Weights of a small image super-resolution model: 13.0 epochs.
Rows from block 5, named by matrix and row number. Rows with one number belong to one channel. Each number is 128 + 24 x the weight over its row's rms, rounded and kept within 0 to 255. All counts start at 0. After the name is the row's rms in percent of the matrix's.
# convs0: first 3x3 conv (model.mid.1.convs.0.weight, 288x288x3x3), inputs 119-125, a 3x3 kernel for each
# convs1: second 3x3 conv (model.mid.1.convs.1.weight, 288x288x3x3, transposed), outputs 119-125, a 3x3 kernel for each
convs0.220 101 [175 173 160 169 166 138 140 131 132 118 133 142 137 147 161 128 132 167 129 117 101 113 113 155 112 124 154 105  97  92 100 107 115  86 110 108 124  99 114 123 106 107 133  93 116 119 140 132 145 136 124 131 130 113 138 122 100 145 109 112 123 136 119]
convs0.221 091 [142 159 157 123 112 120 105 105 118 173 170 163 132 158 130 150 150 129  92 100  96 102 120  90 105  89  63 193 168 168 192 183 191 197 205 198 129 154 144 129 150 105 124 121 100 127 133 139 112 122 153 160 157 139 122 122 132 113 111 127 106 116 119]
convs0.222 096 [112 129  97 103 137 109 121 148 130 141 133 134 123 120 123 124 125 112  97  63  90 105  85  75 108 100  98 107 125 139 126 115 120 117 128 142 127 120 110 142 144 141 142 142 158  94 112 141 111 144 147 171 167 174 115 146 157 142 153 148 158 144 147]
convs0.223 103 [149 120 102 160 142 143 181 134 130 128 121 146 152 139 147 173 172 167 129 116 108 126 133 138 112 110 131 166 168 161 155 164 164 157 152 160 127 123 140 113 123 149 133 129 138 112 120 132 118 118 151 130 138 148 124 127 130 142 151 150 131 125 115]
convs0.224 094 [105 116 100  92  76  64  98  99  67  70  56  77 100  75  74  78  76  57 128 109 136 145 136 136 136 114 113 111  87 119 108  94 133 135 136 124 126 109 115 125 141 130 122 140 131 126 111 143 151 140 167 115 125 141 162 138 169 144 158 190 140 138 122]
convs0.225 103 [101 108  78  87  93  94 102 129  91 119 151 147 125 138 139 149 131 131 105  98 120  94  95 125 139  94 112 102  93 109  93  92  83  99  83  50 106  93  98 135 133 105 121 125 103 128 124 109 147 130 128 123 136 131 112  99  83 118 100 100 136 118 144]
convs0.226 105 [ 94 102  89 108 125 130  85 117  94 120 141 161 166 164 156 136 143 148 114 104  89 101  93 120 120 128 140 108 111  79 117 101  84  95  91 108 152 125 133 154 138 160 146 127 139 121 123 117 152 143 109 145 135 117 169 163 140 165 159 141 154 145 138]
convs0.227 100 [122 129 134 138 131 135 132 116 140 138 170 147 173 162 160 152 129 153 128 127 113 156 132 115 126 129 151 159 137 119 142 146 135 145 167 168 121 138 128 126 147 131 145 135 128  92  90 110 112 121 117 138 129 125 119 115 107 134 110  99 134 144 121]
convs0.228 104 [121 104 113 109 106 133  95  93 111 105 142 159 109 125 132 101  99  94 123 117 127 150 126 132 155 143 154 141 166 188 154 160 167 135 159 129 120 125 142 113 153 185  91 120 156 143 142 139 127 155 126 120 141 134  41  77  83  62  70  58  72  53  42]
convs0.229 088 [143 135 124 168 158 130 148 161 158 181 155 141 135 155 159 156 160 135 112 115 111 131 121 102 103 107  91 121 158 142 137 153 134 132 140 121 135 115 103 103  93 104 141 130 115 125 129 162 116 105 145 102  86 127 131 171 159 153 172 159 138 132 147]
convs0.230 106 [143 165 173 174 180 204 192 179 189 120 113 107 134 141 126 155 167 115 118 134 125 107 112 104 116 123 103  93  82  91 105  87  88 121 118 116 152 122  99 151 121 129 135 142 121 134 136 153 121 111 135  92  64  79 103 105  97 108  97 119  85 116 143]
convs0.231 110 [151 123 136 159 158 146 168 172 150 155 159 142 134 152 145 146 156 169 186 163 133 144 163 130 137 164 162 129  98 105 123 107 113 140 126 136 115 130 108 102 123 100 127 122 113 171 169 189 169 169 182 171 146 160 127 126 122 122 119 150 126 131 152]
convs0.232 105 [121 120 113  85 115 125 119 136 123 102 113 116 122 120  94 116 125 131 159 156 160 145 141 155 166 150 163 100 104  92 105 124 126  94 115 109 138 141 161 149 140 146 112 112 143 118 118 125 121 123 111 118 129 114 118 116 112 110 126  88 111 125  97]
convs0.233 107 [112 104 103 139 152 152 122 153  97  92  98  97  93  94  96  80  77  80 106 101 136  88  99 140 107 121 140 125 136 128 125 152 134 122 130 116  99 104  99  95  98 118  78  82 110 120 108 122  95  94 119 133 108 125 129 148 158 112 151 146 144 165 114]
convs0.234 096 [114 100 124 124 111 125 152 129 120 126 130 168 141 141 167 169 160 178 112  97  99 114 131 142 113 120 129 111  98  93 148 137 109 160 153 137 175 160 127 149 144 125 162 148 150 132 137 154 118 116 146 140 144 163 119 113 146  95 108 132 147 140 150]
convs0.235 107 [ 84 102 106 127 123 131 129 150 130 143 146 129 149 150 172 139 124 143 119 136 148 125 143 144 135 137 144 116 113 136 114 117 144 138 129 100 140 131 124 166 147 140 150 149 161 138 150 146 139 147 154 154 163 166 124 119 124 151 126 122 153 108 117]
convs0.236 105 [114 166 134 109 160 139 120 142 140 104 128 116 139 138  99 138 150 101  95  84  95 109 100 117 135 110 116  97 101 112  97 100 107 102 111  93 122 119 121 132 118 138 123 125 132 106 107 105  94 102 100  96 110 118 170 135 131 180 150 121 156 155 167]
convs0.237 106 [ 94 114 120  81 103 127  77  76  93 110  99  82 117  99  81 137 111  97 131 118 112 140 110 120 152 106 109 121  96  86 127 128 108 114  98 103  75 104 131 108 103 134 110 107  97 118 143 122 115 133 123 114 108 123 118 100  92 105 103  87 121  94  91]
convs0.238 100 [124 140 120 123 124 120  94  88  96 121 102 112 116 124 112 110 135 111 119 123 109 123 126 127 122 135 139 111 153 144 116 147 139 134 118  97  83 102 109 113  97 101 115 108 128 141 147 143 135 128 121 150 133 125 123 140 137 152 141 135 156 148 128]
convs0.239 100 [121 115 117 117 111  99 118 108 108 144 150 138 155 179 170 141 163 170 112 140 158 109 136 150 130 145 155 127 110 133 120 129 108 126 122 104 124 146 150 127 140 136 114 137 141 139 124 113 135 124 122 148 161 142 144 122 104 135 124 124 127 143 144]
convs0.240 083 [120 136 130  87 108 133 106 109 142 176 145 124 161 122 110 136 140 111 128 129 139 154 155 142 151 158 166 113 100 105 144 140 115 149 155 163 154 166 133 123 114 117 121 121 111 100  93 113  86  72 102  98  95 117 149 131 129 132 132 120  96 121 120]
convs0.241 101 [137 160 165 131 144 140 132 138 130 131 107 122 149 132 149 132 118 125 127 120 120 137 147 163 150 121 136 138 116 118 151 125 122 174 160 147 135 114  80 131  93  89  98  78  91  86  88  91  74  84  76  75  80  74 135  80  98 133 106 101 107  96  92]
convs0.242 099 [144 120 113 123 111 124 125  98 124 106  96  80 116  77  71 110 119 109 143 124 116 129 126 107 124 136 119  98 106  89 110 112 107 109  84 108 140 134 155 138 128 152 105  87 117 121  92  97 136  85  94 103  50  81 128 110 139 129 133 140 139 132 145]
convs0.243 092 [127 146 120 117 129 130 115 134 140  73  78  74  78  72  57  89  98  59 110  92 121 127 119 101 113 124 130 117 108  99 119 108 109 109 119 126 113 118 130 124 134 130  88  98 100 122 136 135  93 120 138 116 107 137 145 141 137 151 163 164 164 184 159]
convs0.244 103 [131 144 121 150 150 105 101 119  89 119 127 138 136 120 148 137 133 130  92  90 123 132 100 115 133 108 117 158 177 160 139 153 154 150 155 162 126  96 122 131 115 127 120 105  96 142 142 138 127 134 116 113 131 113 136 120 137 143 135 143 135 119  97]
convs0.245 041 [ 95 104 101  93  90  97 109 114 114 105 106 139 122 126 129 111 117 125 131 119 116 123 117 104 107 107  91 116 112 108  97 100  98 104 101 107 113  88 100 117  96 103 116 113 118 131 137 122 128 128  98 122 117  99 129 136 110 133 131 105 118 114 104]
convs0.246 100 [160 161 184 152 145 152 125 126 147 119 115 115 125 124 112 144 129 104 176 165 146 162 140 112 120 144 119 123 127 131 127 105 108 107 119 162 123 128 105 109 111 118 113 122 135 115 128 129 121 156 139 127 167 159 120 139 166 116 142 127 109 145 135]
convs0.247 060 [ 93 112  94  97  94 100 111 114 112 108 109 137 121 132 135 108 120 128 135 123 115 122 111 103 108 108  90 125 121 114 111 107 104 115 105 110 122  95 105 122 101 113 121 126 119 143 142 125 138 126  93 124 117  95 134 149 114 143 137 114 122 115 107]
convs0.248 098 [104  89 102 112  89 109 138 123 120 148 119  92 147 123 109 118 129 130 160 162 167 120 145 148 132 127 137 128  99  84 119 127 122 129 136 152 158 148 163 138 137 165 139 125 118 151 150 131 145 155 154 101 125 122 143 147 117 111 118 105 102  97  87]
convs0.249 106 [140 119 144 145 124 163 130 120 176 122 111 123 109 115 114 145 140 139 158 150 121 169 158  92 157 123  97 107 111 126 133 144 144 112 124 124 125 124 121  84  94 107  81 136 120 159 177 186 147 149 155 111 114 150 103 106 105 121  88 126 108 114 112]
convs0.250 099 [137 123 122 134 115 121 125 116 126 193 166 188 181 160 144 194 186 175 167 179 182 167 178 177 157 146 143 128 123 133 131 133 154 150 167 158 146 128 114 116 118 104 107 138 134 117 124 106 136 139 128 140 157 132 172 173 206 165 170 191 138 148 158]
convs0.251 101 [121 123 132 103 133 111 115 123 130 142 131 138 148 126 122 140 126 110 118 114 136 157 145 153 144 143 148  88 114 137  72 100 122  89  79 110 108 127 129 124 131 136  91  96  84 110 116 131 106 115 111  98  83 104 132 118 109 146 132 130 129 113 114]
convs0.252 095 [118 142 144 106 131 114  72 105 111 136 132 120 114 123 115 124 153 145 116 136 153 134 121 138 123 106 125 144 129 118 139 142 126 159 137 125 131 169 152 114 146 125 116 136 139 120 107  97 120 126 114 132 123 103 102 112 134 122 146 132 131 116 100]
convs0.253 105 [165 126 149 146 122 131 137 109 146 140 137 123 166 167 136 149 160 146 157 155 160 152 136 146 116 109 114 114 112  90 108 107 103  72  97  94 134 119 128  87  95 104  89  80  78 113 127 112  97 103 113  77  92 135  98 131 117 106 138 140 108 132 150]
convs0.254 104 [143 117 129 137 123 123 123 108 120 157 157 162 114 122 137 122 100 144 146 117 119 136 130 124 132 131 141 166 168 161 153 151 175 149 137 147 136 155 125 164 159 146 160 203 176 147 108 139 123 123 139 120 130 138 131 133 130 119 105 119 133  90 112]
convs0.255 109 [164 155 150 183 194 204 194 212 231  82 126 147 111 117 122 139 118 124 128 136 127 148 155 139 139 140 167 104  99  84  85  96  96  96 101 102 175 152 128 185 133 107 145 134 108 124 122  77 175 158  94 149 155 103 136 136 128 116 125 155 127 131 148]
convs0.256 105 [148 144 142 159 182 176 156 180 174 129 139 136 136 140 125 130 136 123 104 121 123  97 115 135 100 104 116 143 140 177 141 139 154 154 140 114 171 143 132 164 140 133 191 169 141 140 121 113 127 102 101 119 109  87 132 137 129 123 125 108 119 143 127]
convs0.257 107 [129  94  94 112  76  90 118 123 125 120 111 115 112  81 113 132 119 114 129 147 142 118 128 114 140 134  91 146 158 153 132 115 103 112 117 109 123 139 135 119 142 124 122 137 104 161 183 163 160 154 164 147 118 130 145 159 148 119 139 164  92 118 146]
convs0.258 044 [ 96 106  99  95  97 100 113 115 116 106 111 144 121 131 135 113 123 129 133 127 120 125 118 112 111 110  98 119 116 114 104 102 105 109 105 113 116  92 101 120 100 108 118 121 118 131 143 125 132 131  94 123 120  99 131 140 114 139 135 112 121 116 107]
convs0.259 108 [159 132 125 171 130 137 160 140  98 126 111 114 134 149 148 121 125 134 168 190 172 170 184 164 139 169 167 178 161 147 137 162 165 139 122 154 126  94 112 104  89 102  96  85  99 158 151 158 155 140 162 117 131 126 136 128 117 144 140 140 141 137 104]
convs0.260 105 [139 152 148 152 143 125 150 145 122 102 125 123 108 117 117 118  93 103 132 115  90 121 112  90 147 131 104 126 136 146 155 148 141 146 155 172 118 124 107 150 145 121 144 151 127 136 148 157 141 145 155 181 161 190 150 151 164 143 120 142 170 153 161]
convs0.261 101 [144 128 140 146 122 129 141 122 120 147 168 136 155 145 124 129  88 114 153 162 116 147 148 130 173 171 153  99 140 128 129 139 143 164 144 140 112 125 114 112 116 109 127 126 140 117 123 130 103  90 139 117 143 153 117 129 132 153 133 125 113 132 144]
convs0.262 110 [153 157 134 127 123 120 112  92 105 138 153 127 122 118 114 137 148 141 108 120  82 132  99  87 120 107  96 132 129  81 144 128 103 120 134  96 119  97 111 127  85  90 135  89  79 107 156 133  88 132 126  83  87 101 139 148 121 135 125 122  94 105 113]
convs0.263 093 [166 150 127 148 150 114 140 118 106 127 124 109 118 126 120 136 127 150 186 185 163 137 148 147 131 133 152 159 143 134 101 116 141  97 108 144 160 152 162 157 165 155 145 168 184  93  98 106 129 122 118 156 145 133 141 150 145 142 135 149 133 112 152]
convs0.264 110 [140 140 126 126 124 117 135  97 129 104 120 137 114 121 118 115 118 113 163 159 139 172 168 132 169 168 137 125  96  82 119 120 129 119 102 114 100 106 109 124 123 138 142 143 149 129 156 128 132 141 137 115 111 127 140 124 106 134 121 100 124 119 105]
convs0.265 102 [134 114 137 157 140 145 144 144 132 140 128 134 164 137 136 148 136 117 114 169 163 136 146 147 155 153 165 113 103 121 112 104 126 133 123 125 142 125 114 147 139 136 123 111 116 150 165 162 114 146 123  91 100  92 141 128 144 133 128 140 123 139 138]
convs0.266 113 [167 164 164 159 138 136 187 176 145  92  82  99  90  81 105 124  88 101 122 142 144 139 150 145 123 143 147 103 128 108 109 132  87  99 158 111 130 116 123 143 134 150 150 146 138 161 148 138 167 149 129 158 167 162 163 137 115 153 147 108 133 134 126]
convs0.267 095 [124 132 136 146 158 140 139 123 124 144 142 121 146 143 156 142 143 148 136 175 186 120 142 147  93 128 135 108 137 148 147 138 154 120 120 153 101  97 138 103 104 136 132 138 151  99 110 106 107  91 106 106  95 117 124 145 123 133 116  99 144 120 113]
convs0.268 105 [116 117 144 132 133 142 148 141 150 135 137 118 146 154 124 150 136 128 137 119  96 130 102  79 113  91  75 159 193 181 168 190 178 149 141 141 143 138 120 103 115 119 104 128 117 154 124 120 177 171 168 160 160 167 171 159 150 153 152 164 168 171 172]
convs0.269 106 [141 140 137 125 135 115 131 161  92 104 135 143 125 121 106 131 134 122 153 162 149 123 119 142 167 156 160 121 103 137 113 111 103 143 105  87  87  83 108  94  86 107  82  79 101 104  89 112  83  73 107  93  73  88 138 141 150 157 160 175 166 170 173]
convs0.270 092 [117 130 148 145 143 168 174 152 189 112 105 101 119 102  96  87  91  88 159 150 149 143 139 119 142 120  96 124 116 156 124 113 121 100 119 125 154 147 133 120 125 143 142 169 165 122 100 120  97 109 113 115 106 121 151 150 157 161 154 151 146 147 157]
convs0.271 096 [118 128 124 148 131  91 125 137 111 102 124 120 131 124 122 127 129 112 134 135 169 103 120 158 151 139 146 150 129 133 114  91 136 126 111 145 116 136 123 148 163 132 117 150 111 169 125 163 159 136 161 168 161 175 131 115 134 115 125 141 102 111 108]
convs0.272 102 [139 125 123 158 139 143 172 158 157  98  95 123 128 132 145 119 139 131 169 159 143 168 143 147 148 141 135 171 161 180 184 179 202 164 191 201 128 135 109 129 122 106 136 145 125 106 119 139 113 124 131 124 141 154  95 112 131  99 120 136 138 172 175]
convs1.220 100 [102  96  94 102 101  84  83  80  89  95  97 125  81 115  99 129 132 131 103 118 129 139 129 147 140 126 118 156 133 126 149 144 165 151 142 135 152 147 119 139 125 137 143 145 155 148 133 126 148 135  96 109 127 113 124 134 147 141 146 108 153 144 151]
convs1.221 092 [143 158 123 137 133 122  95 104 116 152 139 127 138  95 110 109  85  79 140 137 152 154 141 153 147 143 132 108  83 100 110  79  82 109  83  89 142 137 138 131 117 121 115 102 141 148 110 100  97 128 136 128 156 139 155 153 125 142 133 128 138 138 140]
convs1.222 095 [117 134 133 136 136 156 118 134 153 164 149 166 169 141 131 159 160 149 134 131 123 152 151 138 167 174 156 104 121 139 125 140 138 119 134 141 113 102 110 122 118 121 154 151 129 120 106  75 128 126 129 123 160 158  91  82  66 124 120 111  97 113 120]
convs1.223 104 [107  97 107 118 128 134 156 165 137  92 103 116 121 141 115 124 128 121 129 145 144 103  96 124 127 111 121  76 120 127  53  83 107  89  92  88 131 151 141 142 171 164 136 147 144 118 125 131 101 142 131 123 122 134 130 105 134 129 111 113 135 126 132]
convs1.224 095 [171 153 165 184 163 171 175 159 146 175 160 136 167 167 148 182 176 159  98 119 125  99 114 125 111 129 132 140 122 119 128 132 122 120 150 125 144 154 121 148 148 125 149 148 130 129 155 138 105 146 142 110 151 133 158 143 134 115 121 130  89 116 129]
convs1.225 104 [146 108 137 171 165 170 184 156 173 135  99  99 143 129 108 127 118 102 138 149 128 143 155 129 136 136 126 204 181 148 182 163 144 147 140 100 140 149 109 145 154 140 134 104 116 130 130 142 137 129 127 151 132 124 140 141 159 144 150 151 143 137 133]
convs1.226 105 [137 129 173 153 149 156 150 143 174 149 158 148 150 133 108 149 128 143 134 130 121 163 144 140 181 163 142 195 162 146 202 148 157 181 146 152 130 158 139 127 159 135 117 139 125 140 144 125 142 153 142 120 135 135 124 136  89 129 131  85 127 123 118]
convs1.227 101 [103 124 127 114 134 136 131 131 119  95 142 120 100 127 114 104 120 109 115 133 121 135 118 104 133 113 120 100 140 135 104 115 105 134 136 114 117 127 119 111 126 135 107 111 129 172 174 155 159 163 159 158 176 173 108 109  73 118 118 102 137 136 148]
convs1.228 106 [108 140 146 149 149 165 146 163 149 149 130 121 143 138 117 148 143 134 117  98  93 128 120 106 121 111 111 120 117 115 106 129 108  98 117 109  82 120 144  79 103 132  92 100 138 132 131 140 124  99 111  95  96 117 212 196 181 184 174 161 187 169 184]
convs1.229 087 [ 94 107 125  96 132 132 109 119 145  93  95  66  96 100 119 140 129  83 182 190 155 153 147 144 180 154 162 136 129 109 115 123 134 116  96 114 150 120 110 129 129 129 157 140 117 148 189 156 136 166 146 122 148 150 111 139 123 125 113 115 128 127 118]
convs1.230 108 [ 78 107 106  94 109 101 121 125 131 130  96  94 158 126 120 153 133 125 144 160 165 121 132 162 150 136 147 154 158 135 145 159 130 185 166 114 173 151 136 165 159 122 122 132 130 179 189 163 107 119 114  65  83  96 163 178 184 137 164 156 130 137 149]
convs1.231 110 [ 92  76  63 112 101  96 107 103  90 103 101 103 127 117 111 128 110 116  88 113 125 104 107 114 133 111 117 132 139 140 160 138 120 185 158 130 136 127  99 153 140 135 127 133 106 135 126 116 125 109 114  78  77  83 137 148 128 123 124  98 127 132 129]
convs1.232 106 [151 131 132 135 136 156 125 121 153 115 145 151 144 150 127 130 150 134 107  77  77  90  85  85  72  94 101 141  98 131 126  94 133 135 121 145 127 159 127 107 124 142  98 118 147 133 114 122 158 133 127 140 129 118 179 125 145 189 141 122 150 147 144]
convs1.233 108 [121 125 124 104  85 104 147 128 108 196 177 178 151 126 149 131 121 142 133 110 105 133 106 124 134 128 109 133 147 118 125 141 128 112 130 138 164 166 173 164 150 164 162 155 168 116 149 139 147 143 145 130 127 137 112 110  98 106 128 121 117 125 115]
convs1.234 092 [123 112 112 126 125 145 137 141 140 109 107 113  87 106 114 113 116 105 151 142 158 132 137 157 151 161 148 113 124 123 131 124 110 117 129 131 128 134 123  96 113 154  89  95 110 124 132 111 118 138 110 128 126 109 132 114 140 140 152 165 138 147 124]
convs1.235 107 [137 132 170 134 148 150 158 165 147  97  92  74  89 107  80 111 130 105 136 124 138 111  95 136 111 109 124 130 149 133 127 145 150 130 137 127 168 149 139 128 132 128 144 109 103 111 109 100 102 128 115 136 126 118 134 121 115 109 101 101 115 118 102]
convs1.236 107 [103 127 142 124 126 152 121 131 163 173 133 117 156 145 135 128 139 158 143 148 123 144 149 145 158 151 148 152 143 167 134 152 166 149 155 147 110 132 131 117 125 145 114 131 154 141 163 157 158 149 162 160 157 150 102  96 113 110  87  88 110 108  97]
convs1.237 108 [170 188 171 154 147 152 130 122 132 171 138 135 184 167 141 182 180 149 135 115  89 131 108 124 134 131 136 117 122 128 154 120 132 173 153 154 156 129 126 133 124 126 136 127 134 142 150 170 154 130 127 152 128 127 139 162 160 137 147 138 136 154 151]
convs1.238 102 [142 178 197 149 145 159 167 156 165 125 142 170 139 164 149 139 144 146  99 136 120 132 148 139 128 134 147 150 139 126 139 121 118 102 107 145 154 170 164 168 166 167 177 160 175 125 137 147 112 127 153 100 116 117 141 124 139 153 140 129 116 100 135]
convs1.239 101 [160 145 137 155 141 137 105 123 140  92 104 112  79 115 114 114  93 112 125 106 124 127 105 127 119 120 122 156 135 137 148 117 122 132 139 143 165 166 137 143 147 140 120 118 114  97  85  87 135 117 103 174 138 140 108 111 141 102 125 128 121 122 125]
convs1.240 081 [ 97 141 146 119 147 137 133 156 141 125 113 118 129 115 115 133 134 115  71  73  90 131 123 108 146 153 146  91 118 129 135  99 118 161 139 141 164 151 137 156 148 123 142 131 130 137 141 155 146 144 147 134 128 129 146 154 166 183 171 150 128 134 134]
convs1.241 100 [ 97  98 108 111 105 108 104 125 145 121 127  95 107 112 103 120 110 106 105 141 132 106 128 142 151 139 151 111 129 122 101 127 118 129 132 104 153 158 154 163 148 116 141 131 133 201 179 160 146 138 135 149 143 125 119 140 150 123 135 152 134 150 142]
convs1.242 100 [163 145 104 123 126  92 138 140 121 152 136 114 175 162 133 197 179 172 144 144 152 110 133 143 113 127 134 163 165 128 162 164 134 152 153 149 117 150 143 117 139 146 115 137 113 168 176 144 172 157 138 191 179 155 147 120 138 144 122 134 162 159 133]
convs1.243 094 [138 144 162 138 141 149 144 114 119 189 170 187 174 176 198 153 173 199 144 141 149 144 166 141 125 156 133 141 120 136 167 160 153 162 153 153 154 128 152 140 112 129 147 149 138 143 140 115 156 158 161 133 143 152  95 103 110  87 135 141  83 128 126]
convs1.244 103 [128 164 185 112 140 132 141 134 144 129 123 107 113 110 122 165 140 150 134 126 144 129 136 144 110 129 139  91 119 124  87 111 116 108 108 112 179 169 169 145 136 136 110 119 108 121 124 126 122 117 127 116 103 101 136 132 128 110 109  93 106 118 131]
convs1.245 021 [105 127 115 124 126 110 110 108 109 125 118 113 138 123 130 113  92 101 128 141 126 131 149 146 129 136 138 123 124 128 113 153 143 128 153 149 111 107 119 113 122 110 131 141 134  84  70 117  87 118 131 112 136 150 108 102 115 124 140 141 144 153 125]
convs1.246 097 [111 103 124 101 105 120  69  65  87 137 141 100 135 136 102 129 136 119 141 123 144 129 126 122 138 128 109 150 159 176 161 159 179 119 100 137 131 135 157 143 140 147 147 151 142 137 118 102 126 130 124 137 156 155 125 115 103 128 112 110 124 103 102]
convs1.247 026 [100 123 104 128 131 104 110 114 108 127 122 113 137 131 125 117  94 103 133 132 128 132 131 139 131 124 127 132 142 139 111 156 140 130 160 151 112 121 129 120 117 112 145 142 144  91  81 122  88 120 141 117 138 161 115 102 114 134 135 143 144 162 128]
convs1.248 099 [130 166 151 140 186 159 152 148 129 115 120 139 146 128 127 155 139 122 130 106 124 109  75 108 111  74  87 114 112 105 145 127 135 153 148 127 121 114 128 100 109 121 133 129 128 126 115 117 107 119 118 118 133 141 137 153 140 164 143 136 161 121 137]
convs1.249 107 [ 99 118 105 110 126 107 110 130 102 147 148 135 137 147 130 130 126 100 159 147 119 162 142 120 154 126 113 138 151 127 146 130 135 119 110 127 162 138 160 138 136 152 148 136 112 110 132 137  96 111 131 100 112 126 173 177 156 167 151 148 157 148 191]
convs1.250 098 [126 145 121 139 141 128 127 136 116  94 106  95 108 119  77  99 105  72  83  99 121  43  57  90  80  65 109  94 109 107 103 113  97 153 153 137 129 125 142 147 134 140 155 126 137 156 108 112 144 122 124 142 135 136  88  80  70  69  98  86  92 106 105]
convs1.251 100 [128 159 158 145 162 165 155 170 169 122 129 106 100 100 114 155 134 133 122 107 125 112 117  94 129 134 114 160 174 165 122 168 189 129 138 161 159 141 164 178 158 151 174 147 157 138 189 157 112 172 158 106 147 149 151 154 144 116 112 113 141 121 123]
convs1.252 096 [129 142 161 130 139 146 162 150 162 102 116 116 128 125 121 137 124 115 127 138 135 121 108 132 101 115 150 131 155 138 126 141 139 117 142 150 139 154 143 133 124 134 107 102 115 173 149 138 191 155 130 160 153 127 139 137 151 127 125 151 113 142 157]
convs1.253 106 [165 153 155 153 156 153 150 143 127 113 112  92 128 125 110 114 134 103 118 106 129  94 112 131  99 124 141 140 162 171 163 147 150 153 146 125 138 139 168 127 131 165 111 120 145 150 166 143 171 172 151 135 155 145 137 119 134 153 120 142 130 113 126]
convs1.254 107 [133 131 145 155 121 114 151 154 118 129 141 140 123 137 125 116 118 103  95 132 103 131 110 105 134 118 114 127 115  96 121 115  96 123 100  80 122  88 106 114 100  89 109 103  95 120 132 134 110 116 110 153 138 120 151 165 134 171 169 140 157 147 146]
convs1.255 112 [ 43  27  36  71  62  41  96  76  49 117 119 120 115 128 148 130 123 139 102 101 123 107 102 122 103 101  91 134 168 178 146 163 156 167 141 139 135 138 138 130 115 113 125 119  96 146 151 145 138 126 102 161 141 115 106 117 119 122 157 154 144 145 133]
convs1.256 108 [ 97  84 110  96  91 100  99  92  95 139 122 132 151 132 141 128 120 140 125 148 137 113 130 132 130 149 135 116 108 106  78  87 117  58  71  92  64  66  87  86  85 103  97  89 105 149 148 149 128 124 150 122 119 139 143 129 139 127 123 128 144 116 138]
convs1.257 106 [134 116 127 127 133 121 157 153 111 113 104  99 141 148 150 118 130 139 161 117 122 140 135 133 118 120 109 124 112 125 124 121 104 103 121 125 167 161 168 124 119 144 104 106 116 108 144 129 115 121 107 106 101 111 120 114 142  94 103 132  89  96 109]
convs1.258 022 [105 129 117 125 138 114 115 115 110 127 131 124 145 128 133 123  99 102 140 146 139 139 152 150 136 147 137 125 132 138 121 157 146 132 155 146 115 118 121 117 122 117 136 142 138  84  79 117  83 125 129 102 132 152 117 101 118 134 142 146 145 157 129]
convs1.259 110 [127 120 135 124 138 117 119 121 117 109  95 113  92 114 123 113 122 105  96 110 138  71  98 114  59  63  72  97 112 114  93 114 121 126 110  90 151 142 151 153 146 124 129 133 127 122 145 120 114 109  98  96  81 102 129 116 151 108  88 103 124 120 131]
convs1.260 106 [119 137 143 113 122 127 122 130 130 130 127  94 138 130 102 139 139 120 128 118  99 128 120 128 156 138 117 107 107 101 141 111  95 145 123 128 143 142 138 140 151 137 144 141 142  86  94  78 102  96  98 113 109  94 105 111 117 111 131 112  90 103  99]
convs1.261 099 [131 124 103 115 105  96  83 107  93 110 153 140  93 105 130 111 103 158 101 106 121 102 101 130 128 124 142 120  98 122 149 110 135 168 123 150 145 136 145 149 158 159 115 109 134 111 110 153 122 124 140 142 127 122 130 149 128 136 126 114 123 133 137]
convs1.262 110 [159 125 122 118 114 115 101 125 106 149 114 128 146 143 129 150 151 137 130 122 148 166 138 160 169 141 151 126 118 135 157 123 137 173 119 135 165 156 145 135 154 155 141 143 125 176 163 138 154 140 117 164 159 139 138 136 136 153 130 136 157 132 141]
convs1.263 089 [147 152 161 149 131 154 135 114 125 113 120 137 126 114 129 138 150 132  96 114 125 126 122 132 102  95 102 135 145 148 129 131 149 141 104 121  80  83  81  71  93  82 101 118 108 118 124 104 153 139 129 186 158 144 115 119 131 126 117 142 128 107 111]
convs1.264 109 [148 176 146 128 133 124 155 128 128 129 129 163 152 127 129 127 154 154 107 118 104 116 117 103 121 106 109 160 140 135 149 131 124 163 141 141 143 125 135 147 121 124 136 147 153 164 159 140 109 128 141 102 112 135 156 149 140 195 146 111 137 137 140]
convs1.265 104 [148 141 126 112  97 116 133 139 124 131 140 141 113 120 140 121 147 165  73  89 111 100 110 121 126 109 138 129 122 112 144 139 137 132 128 128 128 136 130 139 105 115 138 104 122 167 157 155 102  91 133  80  68 118 126 141 143  87 126 124 137 117 113]
convs1.266 114 [134 107  76 102 110  97 121 110 104 128 126 129 146 147 131 133 148 148  85 111 119  85  82 131 100  98 135 129 132 134 132 131 130 159 132 131 120 118 105 118 120 121 109 131 130 110 117 127 132 124 108 123  81  78 121 121 126 132 114 127 150 132 114]
convs1.267 094 [164 130 109 146 146 123 101 147 143 144 136 107 108 103 102 121 109  80 136 133 124 148 117 106 116 110 124 145 132 127 126 117 137 131 140 169 118 118 125 110 127 135 118 148 109 121 148 147 148 169 173 170 167 157 115  76  95 138  98 114 139  96 107]
convs1.268 105 [107 111 103 112 148 132 101 125 125 127 114 103 118 115 119 115  98  85 156 148 140 160 141 119 170 156 126 126 100 133  88  67 102  91  81 116 159 137 148 138 135 158 124 113 130 132 114  99 138 116  90 177 147 103  90  64  82 114  98  87 113 119  96]
convs1.269 105 [152 152 145 121 134 117 124 139 146 111 118 106 118 119 122 139 146 150 122 108 112 127 122 103 111  94  91 157 163 130 130 152 144 111 146 126 148 175 160 141 151 143 124 125 162 146 159 147 151 166 182 144 151 146  82  67  92  68  59  77  99  87 109]
convs1.270 093 [ 68 103  81 106 131  95 129 145 114 146 114 145 153 151 148 160 171 156 127 145 115 132 124  86 109 105 101 145 157 162 137 151 138 133 130 132  98 104 137 132 109 130  93  88  99 141 173 163 149 143 140 160 153 114  90  91 114 104  90  99 110  82 114]
convs1.271 093 [178 170 170 161 142 123 136 142 136 135 117 111 150 132 120 153 149 151 119 116 105  85 111 118 100  94 103 110 133 118  98 126 106 100 122  96 134 133 146 124 117 111 110 123 106  78 116  86  94 111 108 127 119  99 123 126 137  95 127 146 106 137 157]
convs1.272 102 [110  77  72 140 124 134 120 119  96  97 107 126 118 110 125 117 129 149  96 130 113 101 104 103 104 114 118  63  60  81  79  85 105  98 106 134 165 159 177 146 136 145 149 131 159 163 155 156 150 134 122 127 137 138 110 111 110 112 128 119 118 155 138]